A small image deblurring model, trained from scratch: 32-pixel images, widths [64, 128, 128].
Rows from block 5, named by matrix and row number. Rows with one number belong to one channel. Each number is 200 + 20 x the weight over the matrix's rms, rounded and kept within 0 to 999. All counts start at 0.
# convs0: first 3x3 conv (model.enc.1.2.convs.0.weight, 128x128x3x3), inputs 36-47, a 3x3 kernel for each
# convs1: second 3x3 conv (model.enc.1.2.convs.1.weight, 128x128x3x3, transposed), outputs 36-47, a 3x3 kernel for each
convs0.86,200,200,200,200,200,200,200,157,224,200,186,200,200,200,200,200,200,144,200,200,200,174,200,200,200,200,200,200,200,200,200,230,249,200,200,200,225,181,200,200,200,200,200,200,200,200,200,200,200,200,200,200,252,200,169,200,200,200,166,200,200,200,196,200,137,136,168,248,200,200,135,200,200,200,200,200,200,200,191,164,174,216,200,200,200,200,200,200,200,200,229,200,200,200,200,236,206,222,200,241,200,200,218,200,244,200,228,169
convs1.86,157,162,235,200,231,200,196,200,200,164,126,229,200,191,200,138,200,200,200,144,200,200,142,200,174,200,187,164,200,200,177,200,200,200,200,200,200,227,207,200,200,234,178,200,233,200,200,200,200,200,186,200,200,200,200,245,200,200,145,200,200,200,200,200,200,200,232,234,200,254,200,200,252,272,200,200,183,200,200,200,255,200,226,200,200,175,227,200,205,200,200,157,136,137,200,152,159,200,200,200,200,200,200,200,187,145,200,200
convs0.87,172,200,200,200,200,176,200,173,200,182,200,200,200,168,194,200,237,200,200,200,200,200,200,200,200,200,200,200,222,243,162,223,200,151,200,200,230,200,200,200,200,200,187,200,200,200,200,200,200,200,200,157,200,200,213,200,200,200,200,200,200,229,200,239,200,200,152,172,200,200,200,220,200,200,200,190,200,163,200,200,200,200,200,200,200,200,200,200,200,200,200,206,200,226,200,200,200,216,200,147,200,200,200,200,200,200,200,150
convs1.87,200,218,200,200,200,188,200,209,200,178,173,182,200,242,200,200,233,200,200,233,200,266,200,200,200,200,200,200,200,200,225,200,200,200,200,200,200,200,200,200,248,200,200,233,200,177,200,200,200,185,200,200,177,200,200,200,200,161,200,200,140,172,200,200,200,200,200,200,256,200,245,200,200,243,200,200,200,200,200,200,200,200,166,200,172,169,200,200,237,173,200,200,200,200,200,180,200,188,167,200,144,200,178,200,200,200,200,200
convs0.88,200,200,200,200,200,223,126,151,180,149,200,218,200,229,174,200,200,200,200,200,219,200,200,222,200,200,200,187,200,200,200,200,200,200,200,200,200,200,200,200,200,200,226,200,223,170,174,247,200,200,200,241,145,200,200,200,200,200,264,200,200,200,218,166,227,200,147,209,200,225,200,200,200,200,200,200,200,169,171,226,200,200,145,200,147,283,200,200,200,166,200,200,245,176,266,200,200,200,223,200,225,200,200,220,200,176,200,200
convs1.88,200,200,200,192,174,200,200,245,200,212,166,174,200,200,158,169,200,200,200,200,221,200,200,200,200,200,200,200,200,200,200,235,200,200,200,200,188,200,200,200,200,200,200,200,200,200,200,200,200,200,200,200,229,200,200,178,200,144,229,171,200,200,250,200,246,245,200,235,200,200,155,200,200,200,200,200,142,242,200,200,176,200,192,200,200,160,207,200,200,200,200,200,200,225,200,200,200,200,200,200,200,235,200,200,200,200,243,200
convs0.89,200,200,200,200,224,200,200,200,200,206,200,200,200,200,200,200,200,200,200,233,200,200,200,200,200,200,200,214,200,222,200,200,200,200,200,200,233,200,150,200,200,200,162,200,200,200,200,200,200,172,160,200,181,134,200,200,200,200,208,200,200,200,200,200,219,200,200,200,200,200,200,200,240,200,200,231,200,200,200,200,254,200,200,200,200,200,200,200,144,200,200,200,200,200,200,200,219,216,200,200,200,200,200,200,200,200,200,160
convs1.89,200,200,200,200,222,200,200,200,200,200,200,200,240,178,200,200,200,191,197,200,200,200,229,200,231,200,200,174,200,200,200,200,250,200,200,200,200,200,200,200,200,200,200,200,200,200,200,200,200,178,200,234,200,200,200,200,191,200,200,200,200,200,168,200,200,200,200,200,200,200,200,205,200,211,200,200,216,200,200,200,200,216,200,200,273,200,157,200,157,200,200,200,206,200,174,200,200,200,200,200,200,211,225,200,200,200,200,200
convs0.90,168,200,159,148,200,200,200,200,200,200,200,244,200,137,175,162,200,200,200,200,220,200,149,200,189,200,200,200,200,200,200,200,200,184,200,200,200,200,200,200,200,200,200,200,200,200,200,200,200,154,160,200,200,200,200,200,200,200,200,173,200,200,200,189,200,200,170,167,200,200,200,200,200,200,200,200,200,221,200,162,210,200,164,200,200,200,200,166,200,240,200,200,200,200,200,200,192,266,200,165,200,200,240,200,255,163,200,200
convs1.90,200,200,200,200,200,149,200,200,200,173,152,200,200,200,176,200,200,143,200,200,200,214,258,221,200,246,200,200,234,200,200,200,200,200,200,162,263,200,242,200,200,200,200,200,200,200,258,231,200,200,200,274,200,200,200,124,163,200,200,243,200,286,195,200,200,200,172,246,200,200,245,200,200,200,200,167,241,200,137,200,181,146,200,236,160,226,200,200,200,200,200,152,200,139,168,200,200,200,200,200,200,200,169,200,200,161,200,200
convs0.91,200,200,200,158,168,200,200,175,166,200,185,162,200,148,160,162,200,200,200,200,200,200,200,249,200,200,200,171,200,221,178,228,172,200,200,200,200,176,200,241,245,200,200,238,200,200,247,200,200,200,200,200,187,243,200,237,200,251,284,248,200,176,200,200,193,200,200,250,200,200,200,200,226,200,214,188,200,255,177,200,200,171,181,200,200,179,255,229,200,200,233,200,200,200,200,200,256,200,200,234,200,233,273,200,247,221,200,200
convs1.91,200,200,222,176,200,200,200,154,200,200,242,200,200,240,200,138,200,166,167,212,200,200,217,200,200,221,200,244,200,195,200,200,203,152,200,200,200,177,200,200,200,200,200,177,150,200,200,200,200,200,200,157,128,200,221,235,200,200,136,243,194,162,177,200,200,200,200,200,200,200,140,239,132,211,200,171,223,200,162,200,200,200,251,200,113,165,200,200,281,248,200,237,200,150,212,200,200,200,200,200,213,178,144,200,139,200,233,200
convs0.92,183,200,200,200,168,200,210,240,200,200,234,200,254,200,200,200,200,236,191,185,200,200,200,200,222,225,200,166,179,249,200,200,200,165,200,200,180,161,200,200,200,200,200,200,200,200,184,200,200,184,200,200,252,174,180,200,200,193,200,250,200,200,200,200,200,200,222,267,234,200,200,200,187,200,200,200,175,200,200,144,169,200,200,192,200,200,200,200,200,200,200,200,200,200,200,200,200,200,200,200,158,200,200,200,200,200,200,200
convs1.92,200,200,200,213,173,200,200,200,200,200,200,200,200,200,200,226,200,183,200,200,200,200,200,200,200,200,200,200,200,200,200,169,166,200,247,200,200,200,200,168,226,200,200,163,200,238,200,200,156,200,200,200,200,200,200,200,200,200,200,200,200,200,200,126,200,200,200,200,200,200,200,200,200,221,200,238,200,200,184,200,200,236,200,200,200,200,171,200,200,200,200,180,200,200,139,200,150,200,200,200,200,200,169,200,171,200,206,200
convs0.93,233,200,200,200,200,200,200,200,200,200,233,222,200,200,200,200,200,200,200,200,200,200,230,177,200,138,200,200,200,239,200,200,260,200,174,249,200,200,200,200,200,200,200,200,222,209,168,200,200,200,200,177,200,170,200,229,200,180,200,200,183,200,166,200,200,200,200,200,200,181,200,200,200,184,200,200,200,193,185,200,200,200,161,200,200,200,200,200,200,200,184,200,200,169,200,178,164,200,182,185,200,200,170,218,217,122,200,200
convs1.93,200,200,184,211,200,200,200,221,200,165,162,200,200,200,200,175,200,200,200,200,200,200,200,200,200,200,200,135,200,231,128,200,200,193,200,200,200,200,200,200,216,163,215,200,200,200,200,200,200,200,231,200,200,200,200,200,168,181,200,200,200,200,168,200,200,200,200,200,200,200,224,200,175,200,200,200,200,200,200,200,200,200,200,200,143,228,200,200,200,200,249,200,200,236,232,200,200,200,200,200,200,284,200,151,261,200,200,200
convs0.94,200,223,242,200,200,200,178,200,200,200,200,200,200,200,200,243,200,200,200,170,200,246,200,200,200,200,200,200,200,200,176,200,200,185,200,229,200,221,200,200,200,200,200,174,200,200,200,200,200,192,200,200,200,164,185,180,200,253,200,216,200,200,200,221,206,173,255,200,200,200,200,200,200,200,200,200,200,200,200,200,232,200,173,200,200,200,251,200,222,200,200,200,200,259,200,200,200,200,200,228,200,200,178,200,163,180,161,200
convs1.94,169,200,200,200,198,200,180,200,144,200,200,200,200,200,200,200,200,200,200,200,173,200,200,200,200,200,200,200,200,200,258,200,200,220,200,200,200,200,200,222,200,200,200,158,200,246,200,233,200,200,166,200,200,200,161,200,200,160,200,192,200,235,229,200,200,200,170,200,200,200,172,200,200,200,200,200,200,200,200,221,200,200,200,200,200,200,236,200,200,200,200,200,210,229,200,200,236,200,200,245,200,200,273,200,200,237,200,200
convs0.95,240,200,200,176,200,237,162,200,159,200,200,200,168,200,200,197,200,200,200,235,200,200,214,166,200,200,226,205,200,200,200,200,200,200,200,234,200,200,229,248,200,200,226,200,200,200,200,222,200,200,200,227,233,200,200,200,200,162,237,200,200,200,200,231,200,200,200,120,200,200,239,200,200,200,200,200,200,200,200,200,200,200,200,200,200,164,200,157,200,200,216,168,200,237,200,200,214,200,200,200,200,200,200,173,236,166,200,189
convs1.95,184,200,200,186,127,181,200,200,200,137,200,151,146,200,200,200,200,200,200,200,232,200,200,200,193,200,200,165,200,200,200,200,200,200,200,200,200,200,200,181,200,181,200,200,239,200,200,200,200,165,200,200,256,200,200,200,200,200,200,200,200,200,200,200,200,200,200,167,172,200,210,217,200,151,173,200,162,200,200,200,200,200,181,251,226,200,200,200,200,200,200,200,200,178,200,200,200,200,200,200,184,200,200,200,200,218,200,200
convs0.96,200,200,200,200,200,200,200,200,171,200,200,229,200,200,200,200,184,180,200,200,200,200,162,200,200,200,158,255,200,200,200,200,224,200,200,200,200,200,200,200,200,155,200,144,200,200,200,170,221,183,223,200,221,200,226,148,170,154,200,200,200,200,200,200,200,211,200,200,126,200,193,200,200,200,200,200,200,191,200,200,200,234,200,200,200,200,200,200,200,145,200,200,200,211,200,200,200,200,200,200,146,200,200,218,200,240,200,200
convs1.96,200,200,200,179,200,231,210,200,200,200,200,200,200,200,200,153,200,219,200,200,228,200,200,200,200,200,200,200,200,200,133,257,200,222,175,164,179,200,200,200,200,190,200,200,200,200,269,200,211,200,200,150,200,200,200,169,167,200,200,257,200,200,193,200,200,164,200,246,200,200,136,177,200,200,200,200,175,200,200,200,169,200,234,200,200,178,200,200,200,200,200,200,200,200,200,200,158,200,200,151,200,200,169,234,200,200,200,200
convs0.97,223,200,200,200,213,200,200,200,155,200,224,207,223,237,200,200,200,180,200,200,200,200,229,200,200,223,219,200,208,200,200,200,200,200,200,200,181,233,200,221,200,240,200,187,200,200,200,200,216,200,151,200,200,200,200,200,200,200,149,172,231,223,200,200,233,200,200,160,200,145,200,200,200,200,200,200,200,200,156,200,228,200,238,200,200,200,154,155,178,171,200,200,200,200,179,200,200,200,200,200,200,200,200,200,200,200,200,200
convs1.97,200,200,200,213,200,200,229,200,200,200,200,200,160,154,200,205,200,200,200,244,200,200,200,200,211,200,200,200,200,217,200,200,200,200,200,200,200,200,200,202,200,200,200,174,228,200,183,224,200,200,231,182,219,175,200,180,167,200,200,160,200,200,200,200,200,200,200,270,241,200,200,200,200,200,200,200,200,163,200,200,200,200,200,200,200,264,200,200,200,242,167,200,200,186,200,200,200,200,228,200,197,160,200,200,200,168,200,200
convs0.98,200,200,200,184,200,200,200,200,200,178,200,188,200,200,200,189,183,170,200,200,200,200,166,236,200,200,200,200,200,164,200,200,237,200,200,200,200,200,200,153,200,200,200,226,200,200,200,200,240,200,159,244,188,200,200,181,171,216,200,211,200,200,163,217,200,200,200,176,200,200,200,200,200,200,200,180,200,167,186,183,185,182,200,200,224,200,200,200,200,139,223,200,223,272,200,200,200,200,200,200,200,186,247,200,166,227,200,200
convs1.98,200,242,200,200,200,200,200,200,200,200,237,200,200,200,200,200,200,200,200,200,200,200,221,200,200,168,215,123,200,200,130,200,200,231,180,163,214,200,200,207,200,200,200,200,200,200,200,200,200,230,165,200,200,200,200,200,146,200,200,225,200,200,200,200,229,221,145,159,214,200,200,200,200,179,200,200,200,225,200,200,200,232,203,200,263,200,200,200,200,200,171,245,200,200,168,200,165,248,232,200,200,177,138,176,200,165,200,202
convs0.99,200,184,226,210,200,158,200,200,166,200,200,177,200,200,210,191,200,231,200,200,200,200,200,200,200,200,237,200,200,241,200,233,200,200,200,200,200,221,200,184,200,200,224,200,200,200,173,200,200,200,200,156,200,243,200,200,215,219,200,200,200,178,200,200,159,160,200,200,200,200,200,200,200,214,200,172,200,200,200,200,200,200,200,200,200,200,220,200,213,200,200,200,200,200,200,200,197,200,200,172,200,174,200,200,200,200,200,200
convs1.99,200,200,200,200,162,200,200,200,247,200,200,200,200,200,200,204,200,200,200,176,200,200,200,200,219,200,231,200,205,242,156,200,229,200,222,200,225,200,200,200,200,200,200,167,200,200,200,200,235,226,200,236,200,200,173,200,200,127,200,159,200,200,200,200,169,226,200,161,200,200,213,200,200,200,145,169,200,200,200,200,200,200,178,200,200,228,200,200,200,231,200,175,225,200,200,200,200,200,200,200,200,200,200,200,201,200,175,234
convs0.100,200,200,200,200,200,200,200,200,200,231,200,200,200,165,200,243,224,200,200,200,200,200,200,200,217,231,200,211,246,200,200,200,161,200,200,200,200,200,200,200,214,200,200,200,200,200,200,200,200,164,200,218,200,200,172,200,170,171,148,200,200,235,200,200,168,200,156,200,200,200,134,200,200,200,200,180,200,200,200,174,200,200,220,200,200,141,200,200,228,200,188,200,200,200,200,200,225,200,170,200,200,200,200,200,165,200,200,167
convs1.100,200,200,200,205,200,200,200,200,200,200,200,200,200,200,200,200,200,200,154,200,215,200,200,236,165,200,200,200,200,200,200,200,200,241,200,200,200,200,200,200,258,200,200,228,163,221,226,196,200,200,200,229,243,200,200,200,160,239,200,200,200,231,200,200,200,200,200,200,200,200,200,208,200,215,200,200,188,200,200,200,167,229,200,200,200,158,188,221,200,176,200,200,200,200,185,200,200,200,200,200,253,200,200,200,200,231,200,200
convs0.101,200,200,200,255,219,200,200,200,200,200,200,200,221,200,234,200,200,200,200,200,200,200,200,200,182,200,200,200,200,200,200,200,216,235,193,234,200,200,200,200,200,200,200,200,200,200,200,157,222,200,165,200,200,200,200,185,200,200,200,163,200,200,163,200,200,200,200,236,160,200,169,200,200,200,200,200,200,200,173,173,200,179,200,253,222,181,200,200,200,200,200,200,200,216,200,168,200,222,200,200,200,167,184,200,264,224,200,200
convs1.101,200,200,200,255,200,200,200,255,200,200,200,161,222,200,200,200,217,200,200,200,200,200,200,200,200,200,200,200,200,200,121,200,200,239,232,249,200,200,200,200,180,200,200,183,200,154,200,200,200,224,156,200,219,200,227,166,200,200,228,200,200,233,200,200,200,200,200,200,231,186,200,200,228,200,226,200,200,200,200,222,200,225,200,200,200,180,200,200,200,200,200,200,200,200,200,186,165,200,200,180,200,200,142,200,166,200,200,215
convs0.102,200,200,200,200,155,200,200,281,200,200,251,200,172,200,200,200,229,221,200,154,215,200,200,200,181,200,200,164,183,174,163,181,200,200,170,200,235,200,178,173,161,200,200,200,200,217,214,200,200,200,200,200,200,200,133,168,200,163,200,200,231,200,200,200,200,200,200,200,222,150,200,200,200,200,200,200,191,200,200,200,200,177,200,200,200,163,174,177,200,200,200,163,200,175,151,200,200,200,192,209,200,221,209,200,200,245,200,200
convs1.102,164,200,200,200,212,200,200,200,200,157,200,200,200,200,165,200,226,159,200,200,200,200,141,200,200,200,200,200,159,200,200,200,200,200,135,200,200,232,210,229,200,200,200,200,200,200,213,200,200,200,221,200,200,200,200,283,209,230,200,238,200,176,200,200,200,200,200,178,200,200,156,200,200,200,200,200,200,200,200,200,200,241,186,169,164,171,138,205,222,200,200,200,161,200,200,200,200,200,217,200,200,200,200,200,200,200,239,200
convs0.103,200,200,200,227,239,200,200,200,200,200,200,200,200,200,200,212,200,200,169,200,200,227,200,200,200,200,200,219,200,200,200,168,200,200,200,200,224,200,200,200,200,200,185,200,200,200,176,200,200,169,178,200,200,200,200,200,200,200,200,160,200,200,154,200,200,254,200,200,200,200,200,229,200,164,200,200,200,222,200,200,200,200,200,226,200,141,200,231,200,200,200,200,200,200,164,200,200,200,200,200,145,241,256,200,200,172,200,210
convs1.103,200,200,200,200,200,200,200,199,200,200,200,226,200,200,200,200,200,200,200,200,212,200,200,200,200,200,200,200,200,200,200,200,200,151,200,200,200,200,200,200,200,200,200,200,200,200,200,200,200,200,200,200,234,252,241,240,230,250,184,221,200,200,200,200,139,200,151,176,200,162,167,200,200,200,200,200,200,200,200,200,210,186,200,200,237,200,200,200,250,200,200,200,200,230,200,224,200,200,200,200,200,200,233,200,190,200,235,200
convs0.104,200,200,200,200,223,200,200,200,200,200,200,183,200,200,178,227,178,200,200,210,200,200,200,200,200,215,200,200,214,200,200,200,200,200,167,180,200,154,200,200,200,200,206,200,200,200,200,200,166,200,200,166,200,200,200,176,216,200,200,200,200,182,200,200,200,200,221,209,200,200,200,200,200,200,200,200,171,200,200,200,200,200,200,181,145,166,256,200,200,245,200,200,200,200,200,200,200,200,186,200,200,131,200,200,95,200,228,200
convs1.104,200,242,200,212,200,117,200,200,191,200,200,163,200,200,200,169,200,226,200,249,200,184,200,200,200,216,200,200,200,200,268,180,200,223,200,200,200,200,200,200,175,206,200,200,200,200,200,200,200,200,200,200,152,200,200,200,200,200,169,200,200,200,200,200,200,200,179,200,200,200,200,200,200,200,200,234,200,200,223,200,188,200,200,200,200,214,234,200,200,200,200,191,175,200,200,200,200,200,200,200,200,189,231,237,200,260,200,200
convs0.105,250,200,178,200,200,200,171,200,200,238,211,200,200,200,200,200,200,200,181,200,200,200,154,200,200,200,200,200,200,200,200,200,200,200,200,200,200,164,200,210,200,150,200,200,200,167,151,200,200,200,200,200,166,200,228,200,200,200,219,200,200,255,200,233,200,221,200,200,200,200,200,200,238,200,200,200,200,200,200,200,216,200,152,200,200,200,200,200,200,200,180,200,200,200,200,200,200,184,200,176,200,200,200,200,200,200,200,200
convs1.105,200,200,200,200,200,229,200,200,200,200,200,242,200,200,187,200,200,200,200,241,200,200,200,200,200,200,200,200,156,200,176,200,200,200,200,200,200,174,200,200,200,209,235,200,200,200,200,200,224,200,200,200,200,200,200,200,166,181,143,200,200,200,200,200,276,210,229,254,240,200,200,200,200,234,200,200,233,200,200,200,200,200,200,200,200,200,200,226,261,200,141,200,200,181,123,200,179,200,200,200,200,200,223,182,200,200,200,200
convs0.106,226,200,200,200,200,200,200,200,200,242,200,200,200,200,200,200,200,191,200,140,144,200,200,200,161,200,200,200,200,153,161,173,200,173,200,183,200,200,200,200,200,213,200,200,200,185,200,200,200,237,200,200,163,200,200,146,200,200,200,200,206,200,262,231,200,150,200,200,200,200,200,200,200,200,200,200,200,200,182,153,200,200,200,193,200,229,259,200,200,168,177,167,200,190,247,237,200,200,200,200,200,200,200,200,200,200,200,224
convs1.106,209,153,200,262,200,146,200,230,154,200,160,200,162,148,179,200,200,200,162,176,200,200,200,200,200,200,191,226,220,200,217,200,200,200,169,200,200,200,200,200,200,200,140,200,172,200,215,236,200,165,200,200,200,229,200,173,200,200,212,200,200,200,200,200,200,200,200,200,156,200,200,200,150,208,200,200,252,200,200,200,176,200,160,200,200,200,162,162,157,200,200,200,200,200,144,234,168,200,200,200,200,160,225,200,142,259,200,200
convs0.107,200,200,200,178,178,239,200,200,200,240,200,200,225,151,200,200,234,200,200,171,200,156,200,169,200,200,218,200,200,234,273,175,269,200,200,200,200,200,200,200,200,182,200,200,157,200,200,200,200,200,200,200,224,180,175,200,200,200,200,200,200,231,200,229,200,200,154,200,200,200,200,200,218,200,200,240,200,200,220,200,200,200,200,223,223,174,200,200,200,187,200,200,200,200,200,222,200,147,200,200,200,200,122,219,250,200,200,146
convs1.107,200,200,173,200,190,200,180,200,200,200,200,200,200,200,200,157,230,200,200,200,200,200,210,200,200,200,233,200,237,200,137,237,163,200,233,246,200,200,200,200,200,200,200,179,200,200,172,200,200,200,200,200,200,200,200,200,200,160,200,259,168,200,200,200,200,200,160,200,167,200,200,200,200,200,200,200,200,200,200,200,200,200,200,200,200,200,200,165,200,200,135,200,200,200,200,241,200,200,164,232,200,200,289,179,200,238,200,200
convs0.108,200,200,200,177,200,200,200,200,200,232,200,200,200,200,200,175,179,166,200,200,157,200,200,200,200,200,200,200,259,219,200,169,200,200,200,200,200,219,200,200,200,254,200,200,200,200,200,200,200,187,200,200,231,200,200,200,200,200,178,182,200,200,200,200,200,200,200,200,200,214,200,200,200,233,200,200,200,171,200,200,172,200,200,200,200,200,200,200,200,227,200,200,200,200,200,200,200,200,232,200,200,200,200,200,200,200,200,169
convs1.108,158,200,196,200,163,177,200,200,200,200,200,200,165,200,200,200,200,200,171,200,200,200,200,200,200,200,200,280,200,240,230,247,200,200,200,200,158,200,200,178,200,200,200,200,200,200,200,200,200,200,191,200,200,215,200,200,200,181,244,200,200,200,200,191,200,200,200,172,200,200,200,220,200,200,200,200,200,221,200,200,200,200,246,229,200,220,200,200,200,245,200,200,200,200,243,222,209,200,200,224,200,200,236,200,200,218,200,200
convs0.109,242,200,224,200,200,200,222,171,200,200,200,200,200,267,200,200,200,200,172,200,200,205,200,200,200,200,200,200,200,172,200,200,200,200,233,200,200,200,158,200,200,166,200,236,231,200,200,180,214,231,177,200,221,240,200,145,200,200,200,200,200,196,200,200,130,200,200,200,223,200,248,200,214,200,200,164,200,149,173,200,200,200,200,213,200,200,174,200,181,151,200,200,200,200,200,200,227,225,200,200,200,200,200,200,185,231,232,163
convs1.109,221,200,200,200,200,200,200,200,200,242,200,200,200,200,200,200,200,200,174,200,144,185,200,163,200,200,200,200,200,181,249,200,200,206,200,200,200,200,200,200,200,238,215,200,223,200,200,200,167,200,200,200,200,160,200,200,200,200,200,200,200,200,200,200,160,200,191,200,200,200,154,200,200,200,200,217,200,200,200,200,200,208,200,200,200,200,200,200,200,200,200,200,200,173,173,200,200,200,200,200,200,159,219,200,200,200,200,200
convs0.110,185,200,200,184,216,163,200,171,200,201,200,235,200,200,200,200,200,213,200,200,200,200,200,200,221,190,190,174,200,200,200,200,219,240,150,222,200,200,200,200,200,200,136,200,200,194,173,200,200,200,200,228,270,200,200,216,178,187,200,165,200,200,162,200,200,200,174,235,200,222,200,200,200,200,200,146,200,200,200,200,174,200,200,200,200,200,178,228,163,200,200,236,200,200,185,200,200,200,164,232,200,200,233,182,200,224,155,172
convs1.110,200,200,200,150,243,200,165,200,200,236,200,227,192,200,200,200,152,223,200,200,144,168,218,200,200,200,200,147,200,227,200,200,235,200,200,200,174,200,200,200,200,200,200,200,235,200,200,200,200,200,200,200,200,244,240,193,232,200,200,200,219,200,225,200,200,200,200,200,200,238,200,200,200,200,150,200,200,260,200,200,200,200,200,171,200,200,200,200,200,200,200,200,234,200,200,200,200,234,200,231,200,200,263,200,224,200,200,177
convs0.111,200,143,200,200,229,200,188,200,200,200,200,200,200,231,200,233,200,200,228,200,200,236,200,171,200,200,177,156,181,200,200,200,200,200,200,200,200,197,200,200,200,200,200,200,200,200,200,200,220,249,200,200,183,200,200,200,200,200,200,200,200,200,162,200,200,200,176,181,142,200,200,200,206,224,200,200,200,160,200,181,200,242,179,191,200,200,181,200,251,200,200,200,200,226,189,200,200,200,200,200,200,237,200,174,215,235,200,200
convs1.111,219,200,200,200,200,200,200,200,200,200,200,195,178,200,200,200,200,239,200,200,200,200,236,200,200,228,200,200,200,200,200,144,200,200,200,224,233,200,200,280,270,137,241,233,200,217,200,210,200,200,172,200,214,167,200,200,250,200,238,210,200,200,200,225,209,216,200,200,241,182,242,200,200,200,234,200,200,200,203,200,170,200,200,200,200,200,200,200,200,166,200,200,200,200,200,200,200,216,200,181,200,200,162,200,200,186,200,200
convs0.112,200,200,200,200,200,200,200,200,200,231,230,161,200,177,200,200,200,200,200,200,200,200,200,200,200,200,200,200,228,228,200,200,176,200,200,200,200,200,200,200,200,200,211,234,200,200,200,200,200,200,215,200,200,220,200,200,200,200,200,200,200,200,200,229,208,200,219,227,200,200,200,200,200,200,249,159,200,200,233,200,200,200,231,200,200,171,200,200,200,200,200,200,200,200,246,219,200,200,200,160,200,178,200,200,192,200,200,200
convs1.112,200,200,222,200,200,200,200,200,200,200,220,200,200,200,200,200,252,246,200,200,200,200,212,200,200,200,200,200,200,200,200,200,187,200,200,148,200,162,200,200,200,200,194,179,179,185,200,200,200,200,200,200,200,200,200,200,200,200,200,200,200,200,200,186,198,159,179,200,200,200,200,200,200,200,200,200,200,200,200,200,200,200,200,200,200,200,200,200,226,200,192,200,153,235,200,200,200,200,232,200,200,200,200,200,200,200,200,200
convs0.113,200,200,200,200,180,200,200,200,200,200,200,200,168,130,231,200,250,247,200,221,200,230,200,200,145,200,200,200,200,200,200,200,163,200,200,224,200,149,200,200,200,239,200,200,200,200,200,165,200,200,200,208,216,200,200,200,158,200,200,200,200,233,200,227,200,200,200,200,200,200,200,200,200,200,200,200,165,181,200,148,170,200,200,200,200,200,240,200,200,200,143,200,178,200,213,200,155,235,200,200,200,200,200,159,127,200,200,200
convs1.113,213,200,200,200,200,223,225,200,200,200,200,227,200,200,200,224,221,235,200,200,200,200,226,200,200,200,200,200,252,200,234,200,217,200,200,200,211,200,200,179,200,200,200,200,200,200,200,200,200,144,200,255,200,200,200,200,125,200,200,200,200,200,200,200,200,200,200,200,200,163,187,200,200,200,200,221,200,160,200,200,200,200,200,200,200,200,200,200,200,200,188,200,200,200,280,226,172,135,200,232,200,200,163,200,200,200,213,200
convs0.114,200,172,183,200,187,200,200,200,200,200,200,167,200,200,200,179,166,200,200,200,200,200,251,200,200,185,190,200,200,200,200,200,200,200,200,200,150,200,200,200,200,200,193,200,200,200,226,218,200,200,229,200,200,200,172,200,215,200,200,200,200,200,222,200,200,200,200,200,242,200,200,217,200,200,200,242,200,200,200,200,200,200,160,219,200,200,200,183,200,200,200,200,241,179,240,200,200,200,212,200,200,200,157,200,200,145,200,200
convs1.114,200,200,200,200,200,200,200,200,200,200,200,200,200,200,210,200,200,219,200,161,200,200,200,200,200,200,186,200,200,233,259,200,200,224,257,200,200,177,200,200,200,200,200,215,164,200,200,200,200,200,200,200,200,200,200,158,200,200,200,200,200,200,200,200,200,217,200,200,200,200,200,200,200,200,200,200,200,200,200,200,200,200,200,262,200,221,200,235,218,200,200,189,200,171,200,222,200,197,200,200,200,200,200,200,200,200,200,200
convs0.115,187,170,200,200,200,200,200,195,179,200,200,200,200,200,200,200,160,200,200,200,200,200,200,200,249,200,200,200,220,218,200,200,200,200,200,200,200,159,200,200,200,200,256,200,200,200,200,200,200,195,200,172,200,200,200,178,200,200,200,165,200,200,232,200,227,200,200,200,218,200,218,207,200,200,214,200,200,200,200,200,200,200,200,200,200,200,200,188,200,200,167,200,200,229,200,200,200,215,200,200,200,200,200,200,200,200,200,200
convs1.115,170,200,200,200,200,200,200,200,200,200,200,200,200,239,200,200,200,200,200,200,200,200,200,161,216,200,200,200,226,200,200,169,200,169,192,229,174,200,200,187,200,200,200,200,200,200,200,200,180,200,159,200,142,220,200,200,200,200,244,200,200,216,200,253,200,200,200,200,200,238,200,200,200,176,200,200,200,185,200,200,200,200,200,241,200,152,200,227,200,200,176,200,200,200,200,226,200,200,200,200,200,200,200,200,200,200,200,236
convs0.116,235,200,200,200,175,200,200,175,200,200,200,237,180,200,232,200,200,200,200,200,200,200,225,200,200,200,200,200,218,188,200,227,210,200,200,200,200,174,200,200,172,200,200,200,200,200,171,200,200,175,200,233,200,200,200,160,200,200,200,188,216,214,200,200,200,200,200,165,200,200,200,200,200,200,200,200,200,173,200,200,200,200,241,200,200,200,200,200,200,200,200,200,222,200,200,200,170,200,200,279,200,200,200,177,200,200,203,200
convs1.116,200,200,200,200,200,200,200,200,200,175,200,200,206,251,200,241,200,200,200,264,200,200,200,200,200,253,200,200,200,220,200,193,200,235,200,251,200,224,200,200,200,200,192,200,200,200,200,200,200,217,200,200,123,200,200,200,200,215,186,200,251,200,196,146,159,200,174,172,147,200,200,169,200,200,179,200,232,200,200,180,200,200,154,200,200,200,200,200,182,200,220,200,184,200,200,200,164,200,164,200,200,200,183,200,174,200,230,173
convs0.117,200,200,141,200,259,200,176,200,200,228,251,248,200,172,169,150,164,157,200,200,200,180,200,218,200,223,200,200,200,200,200,200,234,200,200,200,200,200,200,200,255,200,255,200,200,200,182,200,162,200,156,200,200,200,119,133,165,200,212,200,200,200,200,200,200,200,200,231,254,200,200,200,200,200,200,200,200,200,200,200,200,214,172,200,200,246,247,195,142,158,200,200,200,200,273,200,227,200,172,200,176,200,178,200,200,200,200,182
convs1.117,157,200,200,200,200,200,200,200,200,200,200,200,204,200,181,200,200,200,200,179,183,200,200,150,200,238,200,188,200,200,166,200,200,196,200,200,200,211,200,200,200,200,200,229,200,200,200,200,253,200,200,217,200,227,166,200,185,230,169,242,232,200,200,200,249,244,200,200,200,164,189,200,200,228,200,200,200,220,200,200,200,200,223,200,200,122,200,224,200,200,200,200,200,200,128,200,200,200,200,200,192,200,220,192,210,200,200,200